From a checkpoint of a small self-supervised image encoder.
Model: 2.54M parameters, arch mobilenet_v2, norm batchnorm, widths [16, 24, 48, 80].
Training: adam_atan2 at rate 0.003, 11100 steps, batches of 256.
Data: trained on photos of plants, animals and fungi (iNaturalist), 155796 training examples.
Rows from block 6 of a small self-supervised image encoder, named by matrix and row number. Rows with one number belong to one channel. Each number is 200 + 30 x the weight over its row's rms, rounded and kept within 0 to 999. All counts start at 0.
After each channel's rows are labels from the 100 images, of 14848, where the channel reaches its highest value: "strongest on" is what is common among them. Only what is clearly more common there than usual is listed. The data: photos of plants, animals and fungi (iNaturalist). In brackets: how many of the 100, against the usual share in percent.
# convs0: expand pointwise conv (model.blocks.6.convs.0.weight, 288x48x1x1), inputs 0-47
# convs1: depthwise 3x3 conv (model.blocks.6.convs.1.weight, 288x1x3x3), a 3x3 kernel
# convs2: project pointwise conv (model.blocks.6.convs.2.weight, 48x288x1x1, transposed), outputs 0-47

convs0.208,178,198,224,202,199,200,205,253,202,151,212,266,163,184,204,268,223,223,143,150,169,200,204,248,238,158,202,208,240,209,195,174,206,177,150,200,216,199,204,180,161,179,223,156,217,208,218,164
convs1.208,159,191,190,200,256,250,179,187,191
convs2.208,196,158,218,166,206,199,198,187,160,201,217,218,190,212,218,152,187,111,222,227,204,183,232,182,193,217,138,256,172,225,231,222,213,161,235,173,193,208,238,204,254,228,192,236,177,251,214,195
strongest on: phylum Chordata (92 vs 60.9); class Aves (91 vs 55.1); order Anseriformes (33 vs 5.5); family: Anatidae (33 vs 5.5)

convs0.24,215,157,236,162,176,198,197,178,177,181,164,206,178,218,227,148,210,224,160,211,190,185,234,178,193,262,227,239,222,144,168,204,205,211,221,192,142,184,231,252,237,247,222,225,211,246,185,174
convs1.24,233,251,249,172,189,168,206,208,191
convs2.24,238,244,160,218,246,194,254,210,172,218,241,191,206,150,177,189,186,209,242,244,194,230,211,224,132,165,191,192,208,207,207,243,177,196,228,185,200,263,183,168,213,168,174,193,199,178,237,249
strongest on: phylum Tracheophyta (30 vs 7.3); kingdom Plantae (30 vs 7.3)

convs0.125,150,176,242,195,158,244,208,206,245,179,191,211,194,219,239,229,191,220,142,190,184,185,186,217,215,187,224,198,211,193,180,148,219,252,175,222,213,169,214,275,137,204,217,150,198,225,217,166
convs1.125,157,172,160,222,243,201,234,208,221
convs2.125,229,206,156,207,210,190,202,195,209,156,160,197,153,184,155,168,244,146,196,246,170,222,190,194,167,201,148,187,186,200,235,213,162,262,193,161,183,229,174,176,216,200,160,254,203,158,231,204
strongest on: phylum Chordata (96 vs 60.9); class Aves (90 vs 55.1); order Charadriiformes (25 vs 7.6)

convs0.160,155,190,244,203,157,201,225,240,212,217,201,251,193,194,207,249,229,215,167,170,186,186,195,241,235,165,215,190,218,188,207,133,213,189,152,216,197,168,225,232,152,192,222,140,235,195,189,143
convs1.160,188,193,169,201,268,232,166,212,202
convs2.160,199,172,199,167,191,243,169,163,173,185,188,180,200,219,222,129,171,139,220,255,201,175,208,168,191,221,137,236,163,230,208,221,207,191,233,204,175,187,231,203,233,251,186,244,171,228,234,191
strongest on: phylum Chordata (93 vs 60.9); class Aves (90 vs 55.1); order Anseriformes (29 vs 5.5); family: Anatidae (29 vs 5.5)

convs0.166,137,206,176,186,181,253,162,216,198,201,156,208,183,184,194,227,207,227,192,212,169,165,209,223,216,236,191,225,213,136,185,170,153,135,210,183,183,186,222,209,190,230,191,216,201,191,102,194
convs1.166,195,147,179,226,203,144,220,224,192
convs2.166,209,228,244,172,167,230,197,226,173,226,223,161,248,193,215,168,118,213,215,193,178,231,183,213,168,200,235,209,209,199,179,209,164,171,214,216,211,235,253,224,212,235,118,196,176,228,168,215
strongest on: class Aves (92 vs 55.1); phylum Chordata (92 vs 60.9); order Passeriformes (51 vs 25)

convs0.150,155,179,207,209,206,191,176,189,198,220,213,207,195,208,187,283,211,257,181,156,196,160,197,208,238,184,241,202,220,202,172,179,226,167,196,218,212,190,176,193,177,199,252,90,175,212,224,195
convs1.150,217,212,219,248,228,231,237,208,243
convs2.150,163,193,200,218,169,205,251,204,181,232,271,216,224,211,204,223,196,173,205,126,205,210,192,188,208,154,186,206,221,256,265,193,233,150,212,169,238,215,206,205,202,197,194,137,181,215,155,205
strongest on: phylum Chordata (95 vs 60.9); class Aves (94 vs 55.1); order Anseriformes (39 vs 5.5); family: Anatidae (39 vs 5.5)

convs0.215,227,169,227,189,211,228,194,197,208,118,194,219,124,214,204,250,153,205,110,191,143,170,197,193,212,197,207,219,219,192,178,213,242,184,195,171,189,176,198,179,169,205,240,204,188,225,217,188
convs1.215,182,200,261,190,205,247,180,195,235
convs2.215,172,161,176,206,195,182,224,154,178,206,240,200,199,199,200,195,221,133,172,185,215,194,195,167,187,199,164,224,229,223,243,257,239,165,266,171,199,224,179,211,264,227,203,197,161,229,177,249
strongest on: phylum Chordata (95 vs 60.9); class Aves (93 vs 55.1); order Accipitriformes (30 vs 3.9); family: Accipitridae (26 vs 3.3)

convs0.239,261,211,199,184,217,227,134,225,192,215,155,217,116,208,193,247,218,195,196,217,163,201,244,210,200,219,208,218,181,175,172,199,146,212,190,205,167,194,214,139,201,184,204,236,252,193,239,174
convs1.239,213,206,213,177,166,181,179,153,145
convs2.239,229,211,179,210,208,218,158,174,171,228,245,155,168,192,196,217,153,294,227,173,155,192,178,164,164,194,251,191,242,151,177,214,180,206,224,198,175,221,182,200,205,235,170,216,172,192,189,231
strongest on: phylum Chordata (92 vs 60.9); class Aves (91 vs 55.1)

convs0.136,229,213,224,184,206,196,198,232,202,185,179,194,205,223,205,209,269,178,186,270,188,261,191,219,241,216,217,193,123,228,189,147,215,199,142,233,213,213,236,214,180,188,189,191,212,193,257,162
convs1.136,180,196,232,249,210,136,200,199,193
convs2.136,156,198,218,203,178,221,165,239,229,221,215,238,199,218,197,231,236,242,189,168,173,144,208,223,266,190,218,178,205,196,204,151,181,153,157,216,219,165,226,238,146,177,227,161,217,189,190,156
strongest on: phylum Arthropoda (65 vs 30.8); class Insecta (60 vs 29.2)

convs0.276,213,233,192,226,226,216,177,197,230,180,151,172,126,205,192,176,149,197,131,226,137,156,182,186,209,226,217,173,167,218,131,193,221,179,182,183,210,223,210,216,190,194,200,209,189,176,255,193
convs1.276,196,146,192,233,223,148,201,220,181
convs2.276,254,186,166,196,216,213,149,187,200,230,174,184,151,214,205,220,250,230,177,248,147,191,177,191,210,237,254,175,181,137,163,178,191,238,163,201,185,186,179,180,184,202,171,252,214,169,226,185
strongest on: phylum Arthropoda (65 vs 30.8); class Insecta (63 vs 29.2)

convs0.223,150,213,184,207,181,301,196,200,218,211,166,175,193,211,195,188,133,196,198,207,195,90,180,195,197,215,210,184,192,192,157,179,179,224,214,184,196,195,196,250,171,209,212,186,201,182,164,203
convs1.223,161,165,161,232,223,211,232,228,221
convs2.223,187,214,202,206,148,196,131,218,222,212,248,171,198,206,224,172,169,213,161,224,177,188,171,204,177,227,236,153,197,138,183,174,183,245,167,161,212,219,221,245,176,210,137,189,213,181,154,204
strongest on: order Charadriiformes (28 vs 7.6)

convs0.65,199,177,179,148,163,201,199,190,116,217,226,224,173,178,242,190,207,214,209,181,217,145,221,202,160,201,208,256,212,141,211,215,177,230,224,149,139,190,208,179,197,213,173,238,231,208,170,210
convs1.65,232,191,204,179,147,148,207,183,226
convs2.65,176,179,191,224,200,188,173,191,222,157,199,213,217,260,222,179,204,202,234,190,288,237,153,163,210,181,145,183,184,232,262,157,238,196,182,198,253,198,178,172,167,172,204,201,194,218,218,186
strongest on: class Aves (99 vs 55.1); phylum Chordata (99 vs 60.9)

convs0.202,177,203,188,173,226,222,114,206,189,253,270,198,224,187,259,189,170,201,271,209,233,160,197,208,204,199,181,208,166,198,245,198,157,175,183,208,194,208,238,193,192,186,151,209,230,209,225,195
convs1.202,211,180,205,158,150,164,222,161,197
convs2.202,163,209,187,226,163,150,238,222,190,246,208,237,242,208,240,168,168,183,245,169,260,263,203,213,208,179,194,202,192,226,253,186,209,183,187,178,226,224,189,243,205,140,194,183,222,194,158,196
strongest on: class Aves (93 vs 55.1); phylum Chordata (93 vs 60.9)

convs0.0,160,207,215,200,206,137,161,210,181,253,276,221,220,182,237,132,196,230,236,176,248,148,212,214,198,201,174,185,178,215,216,199,184,197,196,222,195,198,225,216,222,159,168,206,232,218,257,184
convs1.0,172,172,194,136,170,220,231,208,192
convs2.0,195,228,163,231,215,135,198,242,212,220,225,229,181,174,197,247,242,240,212,165,202,213,229,255,243,182,235,202,158,194,181,194,164,220,169,235,189,221,180,176,204,130,208,177,247,168,202,190
strongest on: phylum Chordata (97 vs 60.9); class Aves (96 vs 55.1)

convs0.82,161,199,190,200,192,250,184,197,166,222,185,193,170,215,199,343,190,209,170,179,212,172,194,193,221,225,231,197,197,188,188,185,192,148,206,192,192,171,194,170,178,226,236,172,191,189,157,186
convs1.82,169,162,156,209,178,191,230,242,222
convs2.82,265,207,171,190,248,222,201,174,163,227,176,171,155,179,181,231,198,205,220,223,175,174,195,191,122,200,216,198,215,182,172,238,166,231,225,211,167,212,184,141,211,234,182,236,204,180,255,236
strongest on: phylum Chordata (99 vs 60.9); class Aves (98 vs 55.1)

convs0.187,188,183,214,193,186,217,164,191,197,209,187,205,124,246,221,197,178,204,189,184,155,112,208,159,166,225,216,208,202,119,167,197,178,213,224,152,160,183,217,229,169,234,203,217,211,207,213,178
convs1.187,198,232,216,177,233,192,158,196,142
convs2.187,271,197,209,190,243,207,232,186,166,218,194,184,174,187,157,191,254,170,255,220,211,238,206,189,162,192,190,221,188,239,216,227,204,196,226,225,197,230,218,169,231,228,204,231,168,223,293,215
strongest on: phylum Tracheophyta (26 vs 7.3); kingdom Plantae (26 vs 7.3)

convs0.29,142,189,183,185,216,220,140,185,152,229,256,204,201,176,254,225,170,259,193,192,175,116,175,185,183,219,192,208,210,159,217,210,199,141,199,213,213,189,235,189,184,216,171,227,204,201,231,199
convs1.29,189,234,205,221,261,223,232,230,188
convs2.29,191,223,255,155,179,186,216,242,189,234,224,204,219,146,192,198,178,186,214,181,201,221,246,254,194,193,220,236,210,220,179,230,142,192,229,255,185,231,258,215,241,219,177,169,200,248,177,228
strongest on: class Aves (92 vs 55.1); phylum Chordata (92 vs 60.9)

convs0.137,277,207,192,200,239,206,188,194,200,183,152,179,167,209,188,206,237,155,168,299,185,237,196,201,193,202,207,183,185,203,184,207,201,239,196,211,201,221,207,153,216,199,194,230,207,194,292,202
convs1.137,196,151,223,209,248,154,201,216,181
convs2.137,172,225,193,239,204,220,175,235,240,209,218,189,240,226,195,203,204,242,227,203,172,157,156,201,240,179,202,140,172,194,204,157,202,164,145,226,258,204,198,205,136,182,183,145,205,163,187,181
strongest on: phylum Arthropoda (60 vs 30.8)

convs0.247,176,196,193,205,157,217,226,186,208,168,162,196,175,213,202,171,106,184,189,174,183,103,205,186,186,213,185,208,214,195,140,196,171,209,237,154,174,172,199,221,211,216,241,183,190,211,153,193
convs1.247,214,207,226,195,198,204,141,160,155
convs2.247,197,170,210,193,248,181,249,158,173,194,223,182,168,218,216,200,220,185,242,201,216,213,192,155,204,189,162,229,173,245,219,222,272,180,222,207,211,216,205,170,235,227,216,188,149,256,274,217
strongest on: phylum Tracheophyta (30 vs 7.3); kingdom Plantae (30 vs 7.3)

convs0.91,242,216,189,203,199,139,140,164,193,177,250,169,210,173,213,163,170,260,221,167,261,220,183,203,227,248,226,196,176,200,185,196,169,244,185,212,176,200,193,222,195,194,181,220,221,212,261,240
convs1.91,183,181,216,144,197,241,151,198,198
convs2.91,207,239,215,185,185,245,214,255,191,223,219,179,211,179,175,200,211,218,248,182,192,239,200,236,178,136,195,202,209,223,194,218,142,191,228,248,212,267,235,186,210,208,117,166,181,211,194,219
strongest on: class Aves (83 vs 55.1); order Passeriformes (52 vs 25)

convs0.18,209,214,198,181,241,213,194,215,215,167,101,208,220,186,198,158,188,146,158,268,184,231,233,228,231,228,183,213,168,211,155,186,192,218,173,245,193,212,228,238,236,192,212,237,212,196,199,185
convs1.18,233,237,216,178,227,217,171,150,178
convs2.18,265,183,208,156,186,221,155,216,155,245,219,206,148,206,230,190,232,203,232,217,146,157,199,199,181,237,213,208,189,172,184,188,148,219,184,174,166,187,222,177,195,223,141,241,237,193,230,170
strongest on: phylum Arthropoda (72 vs 30.8); class Insecta (67 vs 29.2)

convs0.41,185,210,207,184,237,189,121,155,180,193,207,179,208,201,203,190,206,223,193,237,227,227,195,196,235,300,219,191,156,133,194,209,211,178,193,234,200,237,208,258,243,223,185,216,185,215,183,204
convs1.41,180,198,227,247,205,148,157,204,215
convs2.41,181,174,264,176,166,201,187,252,196,214,207,267,196,203,188,198,270,194,195,178,181,141,226,247,230,201,199,228,204,232,182,163,187,186,178,205,179,175,246,205,187,199,234,180,238,234,234,149
strongest on: class Aves (89 vs 55.1); order Passeriformes (65 vs 25)

convs0.100,203,204,176,189,233,212,128,159,125,200,182,195,183,180,197,209,197,220,178,245,194,167,196,208,218,263,208,214,182,126,230,197,173,141,190,183,191,207,208,198,225,248,163,249,211,179,196,210
convs1.100,204,213,197,234,199,199,252,261,218
convs2.100,232,197,267,130,156,203,211,226,162,190,198,200,226,195,221,185,185,263,221,167,180,227,221,234,196,197,214,254,236,214,167,216,172,188,234,226,175,186,247,184,219,239,193,196,181,263,185,214
strongest on: order Passeriformes (62 vs 25)

convs0.244,211,185,214,202,208,253,202,199,198,172,201,216,104,200,213,187,138,206,134,169,134,162,196,178,191,196,211,198,234,234,189,235,218,183,221,156,217,209,222,165,192,203,209,245,198,225,241,212
convs1.244,174,189,230,188,204,253,151,181,174
convs2.244,154,156,208,195,206,155,193,177,212,168,219,229,208,222,209,162,226,142,190,221,266,205,203,190,264,229,132,236,162,220,227,193,251,164,199,198,209,203,194,203,227,199,227,181,174,243,226,186
strongest on: class Aves (87 vs 55.1); order Accipitriformes (26 vs 3.9)

convs0.78,252,211,166,215,224,215,174,157,206,227,215,162,174,189,198,192,165,243,199,211,200,168,201,165,138,201,255,198,203,171,210,266,205,240,251,177,178,220,183,191,212,196,174,219,186,191,266,253
convs1.78,215,211,185,218,240,148,203,240,165
convs2.78,214,165,196,209,202,242,253,171,196,188,154,206,157,215,191,273,233,201,165,173,162,182,188,170,166,160,219,208,252,204,213,200,233,247,215,157,214,189,195,155,169,235,245,189,172,218,166,198
strongest on: order Anseriformes (28 vs 5.5); family: Anatidae (28 vs 5.5)

convs0.127,123,181,185,183,185,237,219,219,202,248,185,211,170,200,219,288,247,230,185,164,234,164,220,226,216,196,205,215,200,185,186,152,215,192,190,237,191,199,210,184,155,207,241,146,186,199,189,157
convs1.127,179,193,213,150,188,267,186,207,210
convs2.127,243,196,195,186,247,253,183,210,189,231,137,190,138,220,193,270,205,216,209,234,122,158,192,200,155,195,215,192,191,177,185,183,187,206,183,196,196,201,210,139,165,220,183,229,207,191,235,189
strongest on: class Aves (92 vs 55.1); phylum Chordata (92 vs 60.9); order Accipitriformes (25 vs 3.9)

convs0.211,213,227,172,244,220,259,250,180,243,192,178,123,199,201,151,224,180,209,218,232,182,204,166,166,186,190,206,183,197,218,194,219,240,206,234,195,205,240,157,227,202,231,220,174,130,175,200,236
convs1.211,152,151,192,212,208,214,237,236,219
convs2.211,150,192,160,222,258,198,194,179,242,207,208,187,207,166,180,225,191,161,184,234,233,207,214,202,197,182,166,212,219,230,204,262,219,182,237,261,197,234,145,198,245,188,258,174,175,209,196,252
strongest on: phylum Chordata (96 vs 60.9); class Aves (94 vs 55.1); order Anseriformes (37 vs 5.5); family: Anatidae (37 vs 5.5)

convs0.229,196,198,198,187,217,173,65,184,181,243,250,189,206,194,221,206,202,255,210,207,202,182,193,179,202,250,221,196,177,152,217,196,196,182,191,219,194,192,222,221,199,211,140,217,211,203,246,205
convs1.229,217,224,186,193,184,238,145,153,209
convs2.229,201,210,206,207,183,202,274,247,192,215,214,215,189,169,138,233,224,139,185,169,196,226,229,239,190,126,186,208,238,284,230,218,177,196,209,183,189,212,202,183,216,198,210,156,220,193,200,208
strongest on: order Passeriformes (55 vs 25)

convs0.170,158,212,166,193,196,182,110,191,188,188,259,229,223,145,232,149,195,218,225,187,241,178,213,222,210,224,183,211,197,200,219,208,134,191,201,220,187,181,223,188,227,184,153,234,249,199,236,214
convs1.170,181,233,194,234,253,228,224,235,203
convs2.170,187,259,221,194,192,226,232,253,191,206,221,178,206,168,169,220,214,209,217,187,200,225,201,247,204,151,210,208,218,227,206,228,187,184,231,227,222,286,210,200,208,220,159,140,161,216,158,260
strongest on: class Aves (91 vs 55.1)

convs0.17,211,210,209,233,210,219,196,215,274,136,169,195,203,219,144,248,220,241,162,216,167,234,191,210,259,193,209,177,214,211,172,182,223,177,183,233,217,198,185,200,178,197,233,111,189,189,213,186
convs1.17,194,183,187,182,123,182,185,178,184
convs2.17,193,225,261,169,180,252,197,204,219,222,218,170,236,171,184,186,173,185,201,197,177,184,231,219,221,212,208,232,202,221,180,247,190,172,234,251,195,221,256,251,240,267,191,176,158,247,185,222
strongest on: class Aves (95 vs 55.1); phylum Chordata (95 vs 60.9)

convs0.95,168,222,169,218,228,237,182,194,235,184,166,143,233,198,180,198,109,193,237,245,209,165,182,188,212,206,146,173,175,217,128,225,181,215,217,239,184,211,172,216,202,197,207,177,184,185,166,221
convs1.95,172,159,152,186,183,196,241,222,227
convs2.95,172,172,194,201,226,163,189,149,194,200,208,153,195,223,223,191,152,187,167,208,259,209,185,156,170,229,187,215,222,181,158,227,248,234,252,242,196,212,177,193,248,240,230,217,155,231,165,222
strongest on: order Charadriiformes (25 vs 7.6)

convs0.106,245,239,169,259,214,229,222,191,236,175,174,155,161,207,116,249,196,170,167,224,212,223,185,187,183,176,212,155,195,203,193,215,206,252,208,196,200,228,141,181,200,200,196,176,190,156,219,221
convs1.106,187,163,182,173,150,164,204,163,182
convs2.106,265,226,254,193,216,269,216,204,233,150,145,167,173,206,129,200,188,188,200,228,156,180,211,200,159,201,202,198,219,201,159,208,202,238,213,210,186,204,233,185,197,248,220,212,162,208,241,199
strongest on: class Aves (99 vs 55.1); phylum Chordata (99 vs 60.9)

convs0.178,163,146,264,187,171,142,230,174,208,148,214,212,234,217,224,182,170,222,178,158,209,213,192,202,224,189,205,217,215,203,178,188,251,221,192,214,213,140,217,272,193,210,240,183,188,246,202,179
convs1.178,230,237,245,190,189,195,164,162,171
convs2.178,199,184,175,213,250,192,202,143,164,228,224,157,204,232,185,215,153,201,256,203,240,166,159,142,153,208,173,199,196,193,186,241,236,188,241,197,223,229,174,186,221,237,196,191,144,221,203,237
strongest on: class Aves (85 vs 55.1); order Anseriformes (41 vs 5.5); family: Anatidae (41 vs 5.5)

convs0.61,241,221,195,207,182,142,187,146,210,201,231,185,153,184,208,165,196,147,202,169,258,156,193,175,170,208,207,195,185,194,195,220,212,291,217,169,168,212,186,225,224,214,203,184,190,207,261,228
convs1.61,187,246,216,184,256,236,175,189,193
convs2.61,180,244,247,167,151,246,203,229,174,231,229,179,234,178,196,193,190,217,200,182,190,211,194,208,194,181,224,221,246,226,214,236,216,151,230,231,219,255,240,236,228,229,159,180,151,236,185,251
strongest on: order Anseriformes (28 vs 5.5); family: Anatidae (28 vs 5.5)

convs0.42,207,213,190,230,225,270,192,222,255,189,165,195,158,207,169,274,250,230,163,221,159,189,205,210,206,168,223,187,210,196,187,190,219,230,190,240,211,220,178,190,173,184,225,128,183,191,253,193
convs1.42,194,213,208,240,258,230,213,215,239
convs2.42,153,181,202,223,188,199,238,195,186,219,254,239,197,208,210,207,204,156,242,154,246,202,202,195,212,168,150,229,213,258,260,198,241,154,212,176,242,219,188,206,210,179,212,154,175,241,159,190
strongest on: phylum Chordata (98 vs 60.9); class Aves (95 vs 55.1); order Anseriformes (26 vs 5.5); family: Anatidae (26 vs 5.5)

convs0.122,179,156,301,161,170,191,227,206,209,176,194,222,208,240,249,175,175,176,166,211,221,218,207,191,208,198,164,237,208,203,205,193,229,227,201,201,200,148,256,226,187,214,217,204,199,270,167,178
convs1.122,228,218,236,199,144,199,191,150,200
convs2.122,138,212,163,219,192,218,206,222,212,223,164,220,170,180,200,263,212,151,159,186,208,114,227,213,237,196,175,209,205,222,168,201,232,192,207,198,208,180,169,213,202,150,270,172,221,181,173,197
strongest on: phylum Tracheophyta (27 vs 7.3); kingdom Plantae (27 vs 7.3)

convs0.70,224,229,186,208,226,224,207,189,206,214,124,145,142,227,200,182,178,167,147,255,182,169,174,193,205,241,211,184,114,215,142,175,191,192,184,191,197,224,217,190,200,210,198,211,184,172,225,194
convs1.70,224,194,178,233,206,138,179,188,162
convs2.70,218,181,205,203,189,190,173,218,222,228,182,212,201,241,189,239,250,264,219,199,142,204,183,195,212,195,260,176,192,167,192,153,195,241,131,182,221,191,215,192,120,201,185,200,210,179,160,164
strongest on: phylum Arthropoda (62 vs 30.8); class Insecta (59 vs 29.2)

convs0.27,251,193,182,192,286,211,201,195,201,235,177,152,166,212,197,270,180,219,174,262,161,205,217,196,186,220,215,200,177,153,153,240,199,215,224,232,171,247,179,189,215,195,228,180,224,199,186,209
convs1.27,205,225,213,165,185,179,234,264,213
convs2.27,161,208,206,212,188,180,263,226,203,208,242,218,254,180,172,221,178,131,179,185,207,263,239,213,204,164,194,223,222,263,246,221,228,167,215,206,205,216,195,237,237,178,207,167,198,220,164,223
strongest on: phylum Chordata (94 vs 60.9); class Aves (89 vs 55.1)

convs0.37,212,199,185,171,182,153,161,171,143,209,177,203,181,194,193,198,218,248,176,198,175,194,202,218,196,288,263,205,206,131,139,190,169,184,199,182,155,216,190,230,223,242,214,212,203,182,181,211
convs1.37,159,218,158,200,209,184,217,153,239
convs2.37,154,172,216,179,173,172,205,180,179,205,204,231,193,179,183,194,238,190,102,191,197,156,240,212,190,197,227,244,250,198,216,220,186,238,235,169,158,175,215,221,239,222,261,212,208,226,171,213
strongest on: order Passeriformes (53 vs 25)

convs0.38,182,172,280,161,212,156,239,210,219,189,207,211,201,230,258,144,206,181,189,217,195,209,182,200,213,200,168,210,176,197,198,170,238,249,176,221,217,194,290,188,181,199,208,203,197,240,205,144
convs1.38,202,178,204,190,121,181,222,209,218
convs2.38,196,205,186,236,232,238,188,154,221,190,179,145,222,263,201,212,185,231,214,235,206,198,130,135,202,204,207,158,171,195,201,173,257,217,189,213,257,212,186,183,161,228,193,201,145,190,204,207
strongest on: phylum Arthropoda (61 vs 30.8); order Lepidoptera (31 vs 13.7)

convs0.148,199,151,211,194,233,143,241,188,180,177,237,190,281,224,199,209,211,199,207,239,208,260,172,176,234,169,185,206,190,217,240,203,241,173,191,216,246,194,202,111,193,196,188,197,182,205,180,201
convs1.148,244,225,232,205,163,198,235,198,244
convs2.148,204,158,237,154,162,181,209,209,146,223,243,242,179,187,203,249,207,197,177,130,188,202,247,216,191,172,207,251,248,232,210,221,183,179,226,183,160,175,234,182,241,210,208,191,206,251,194,187
strongest on: phylum Tracheophyta (26 vs 7.3); kingdom Plantae (26 vs 7.3)

convs0.79,200,162,226,176,126,209,235,184,154,229,214,224,190,214,237,177,151,207,182,155,190,159,201,181,165,193,230,229,255,161,196,212,193,240,222,129,161,172,212,216,184,220,205,215,213,223,164,195
convs1.79,214,205,221,185,131,207,217,154,198
convs2.79,169,178,238,201,183,190,184,189,203,172,211,202,217,275,252,169,207,188,204,203,226,195,166,163,244,214,168,194,157,212,231,155,271,183,171,183,258,189,242,227,166,211,206,199,176,235,203,157
strongest on: phylum Tracheophyta (28 vs 7.3); kingdom Plantae (28 vs 7.3)

convs0.68,187,169,273,154,213,168,240,212,228,186,208,206,209,225,270,149,204,185,181,215,192,203,183,209,211,203,165,218,179,194,196,171,233,251,177,224,217,185,288,190,185,191,202,195,192,244,212,152
convs1.68,194,170,194,203,130,169,227,210,221
convs2.68,193,199,184,229,231,234,186,151,219,190,180,144,225,263,211,210,183,240,218,238,208,197,136,132,200,210,210,161,172,188,200,179,259,216,195,206,252,215,183,184,162,234,198,207,146,188,208,211
strongest on: phylum Arthropoda (60 vs 30.8); order Lepidoptera (31 vs 13.7)

convs0.282,207,121,243,179,180,198,283,192,199,183,232,216,249,243,226,210,207,227,173,213,154,239,180,164,217,162,214,213,231,198,195,192,230,220,200,210,227,152,222,155,186,209,219,190,207,244,178,179
convs1.282,204,206,186,206,250,223,229,256,228
convs2.282,213,172,230,153,187,160,211,245,169,240,196,245,192,168,214,207,185,151,189,196,177,194,254,240,181,191,193,245,210,226,193,212,140,215,201,211,159,169,242,196,235,180,204,257,248,222,223,163
strongest on: class Aves (88 vs 55.1); order Accipitriformes (31 vs 3.9)