config.yaml
model: "self-supervised image encoder"
dataset: "photos of plants, animals and fungi (iNaturalist)"
train_examples: 155796
image_size: 32
crop_scale_min: 0.3
horizontal_flip: true
color_jitter: 0.4
cutout: 0.4
method: "simsiam"
arch: "mobilenet_v2"
norm: "batchnorm"
activation: "silu"
channel_attention: "se"
depths: [2, 2, 4, 2]
kernel_size: 3
stem: "single"
expansion: 6
widths: [16, 24, 48, 80]
projector_hidden: 1024
projector_out: 256
projector_hidden_layers: 2
init: "xavier_uniform"
residual_init: "none"
optimizer: "adam_atan2"
lr: 0.003
beta1: 0.85
beta2: 0.98
grad_clip: 5.0
steps: 11100
batch_size: 256
epochs: 18.2
lr_schedule: "step"
warmup_steps: 2220
weight_decay: 0.08
Rows from block 6, named by matrix and row number. Each number is 500 + 50 x the weight over its row's rms, rounded and kept within 0 to 999. All counts start at 0. Numbers have three digits each. After the name is the row's rms in percent of the matrix's.
# fc1: squeeze-excite reduce (model.blocks.6.se.fc1.weight, 18x288), inputs 192-287
fc1.0 128:381496476579477529533528546453533496503486484497482559595521556487534402543560508550515484574514597394485520490533508446515562390495522534431498553479483483444492541568528529559484535521475545559583527517473457500405540526572456476497496534494537470555469548432486537555410537498514521507
fc1.1 027:536494565561445535532587572527439439474527454450466494530568439548474454596439471478487546423506406546488594475410486576457496611581480478522456566497497498422491430560379400493552496460476448505437406466544546504472502504469516485399427493503477482521653420494523495495521489446526548481
fc1.2 025:576503550502494450488534454514406452532435443463480464474508429513470413539481466535461473487491450584560495498570481467520518566556528447410491471432476482495542439524490401547520476462568348487411382447500524495450456487520423490432438435450355487492537405470547479453521434502547482503
fc1.3 143:546441508470491468524480381511559502413443554564543449512499496523396478463483501451550474502487504487352479484456452498429445457414382498470464504418491465463472574444563566467528468474417476476464580485463481534467514504559520540487510490500530504505469468475508519506470444393492337495
fc1.4 123:551527538497513452490481491472481506557513513536563528446537507496547554503511488504460529458509514619577442508508540520531504420524530527601518436530541499591501489440487479491541547530529515513523526505483419483471459466415510518550555542475516519570472466547536493477406546547519558483
fc1.5 117:332530522615429594477510546454486485518574464462429587535580568516524464544454558568492521551593539476530549616557465468532576521548518514493581548496423451526507474577479500544462509504517515517551488517533543530487533546545518473515524514512498518567487579442486513504531529498551560579
fc1.6 100:542503478556416543540527500529535501584506500524533580601504530508545522529604500588463501569536590560563542526527507547553503497495479519517488510426493412534445525545538534531525546552463544462650513481524505505477517462521463470553507582516551545583511461480456526458513569590495613526
fc1.7 098:443482494506509426454478545444483555540551441564481474436545518447535465501549559462461476494493546503576422482511524469518483429529548486492446442509538536522501510494478475496468495497500546503538424470423410500462449552466389535500591513390512500496459520517497532589436527566513540460
fc1.8 134:532474483458440471432512399504514426434469545538531528356517517516389585513490489471534495478509465512478434461476463478398439525438442482524498422414526376523461526446529515453518485460467419426376528498508568525511451438536528535519521447506520493540487458478446518390501401456509435493
fc1.9 040:517442479519509432574502505519464497497526446421484548525554541554476448563485528513466480453529485488470571459450557494467465515422449427400500543501469489403506431602454451498469482394582398538457477450493531500495496543460468417402448450433493525545543503382524483473498464507498553490
fc1.10 025:533397514476473463528561467448484485521501306449466521486480431572427392533474547615505417535452394500518504542571509468461521547440578391565463459459502433432472461436508415460495479495427474502464428463508514485448480454538538492481423503445464504396507423426389496407458439537461475472
fc1.11 031:463441487512422396471497515445424455469548354426537512486461502511528528443480506534519492438476353547566545516464494526453522552560490463452508504458413501440504464494421453448489487457530455496486471484467544522520454432523475435425466456467434583436586502404565377507434497498561485546
fc1.12 141:602524498458536546545469588431495455490430579476492430458452438505538453400430464531452532442480503453516479570522545439503542516473574536465559499561422555466574465473496512499502525503521513517485562516467520517503497484411525557472506511645433509459473537571566411493481526492460526514
fc1.13 121:469490511527549506497537463518559485429462550574481529518523553499436519494455511469525487583525523526398482478516492497403522417505468514492491534443492490513501596514574572488481474470450517446471605473491478497397550484534513539550583488507544511573467532501461540508396470339533362519
fc1.14 124:470512492482596461489505483460521495483519514481501521423517491475470555530364511424461554482571482577487411508502543454483526456508554523573557426546515589578526541466534526479493509504552492500442557548495442508434473503413517565536591481489502433540439527608484468502417489443545471558
fc1.15 095:472536546544546491563479580467472550531548443548492422518533462495544435483628460505568455530521573401586459528515519514505488448589546499386469517552490549485529470536488485465501494521487547550556386540489435513565514520534450516452476526468482487414482470500533527607537519629548580460
fc1.16 114:501494495525478547536491541494540548617513484551515547579513515477592487525585518565471464531498616522559511523526520500607490455506548559478491486488486481539491536499519516536504596602484566517659500532480475502474498486503474499549537607484538530571485485509487505514484625593498595511
fc1.17 015:429482412556447479495506489462461490457547512474483477522531555548445567482506416505598511590408490527509498451467577572459459548590429473523488495519456557423497394543470472474474478524465565542478468538503466442405456446446415442367385524476511534430486408391439453453429434499518560384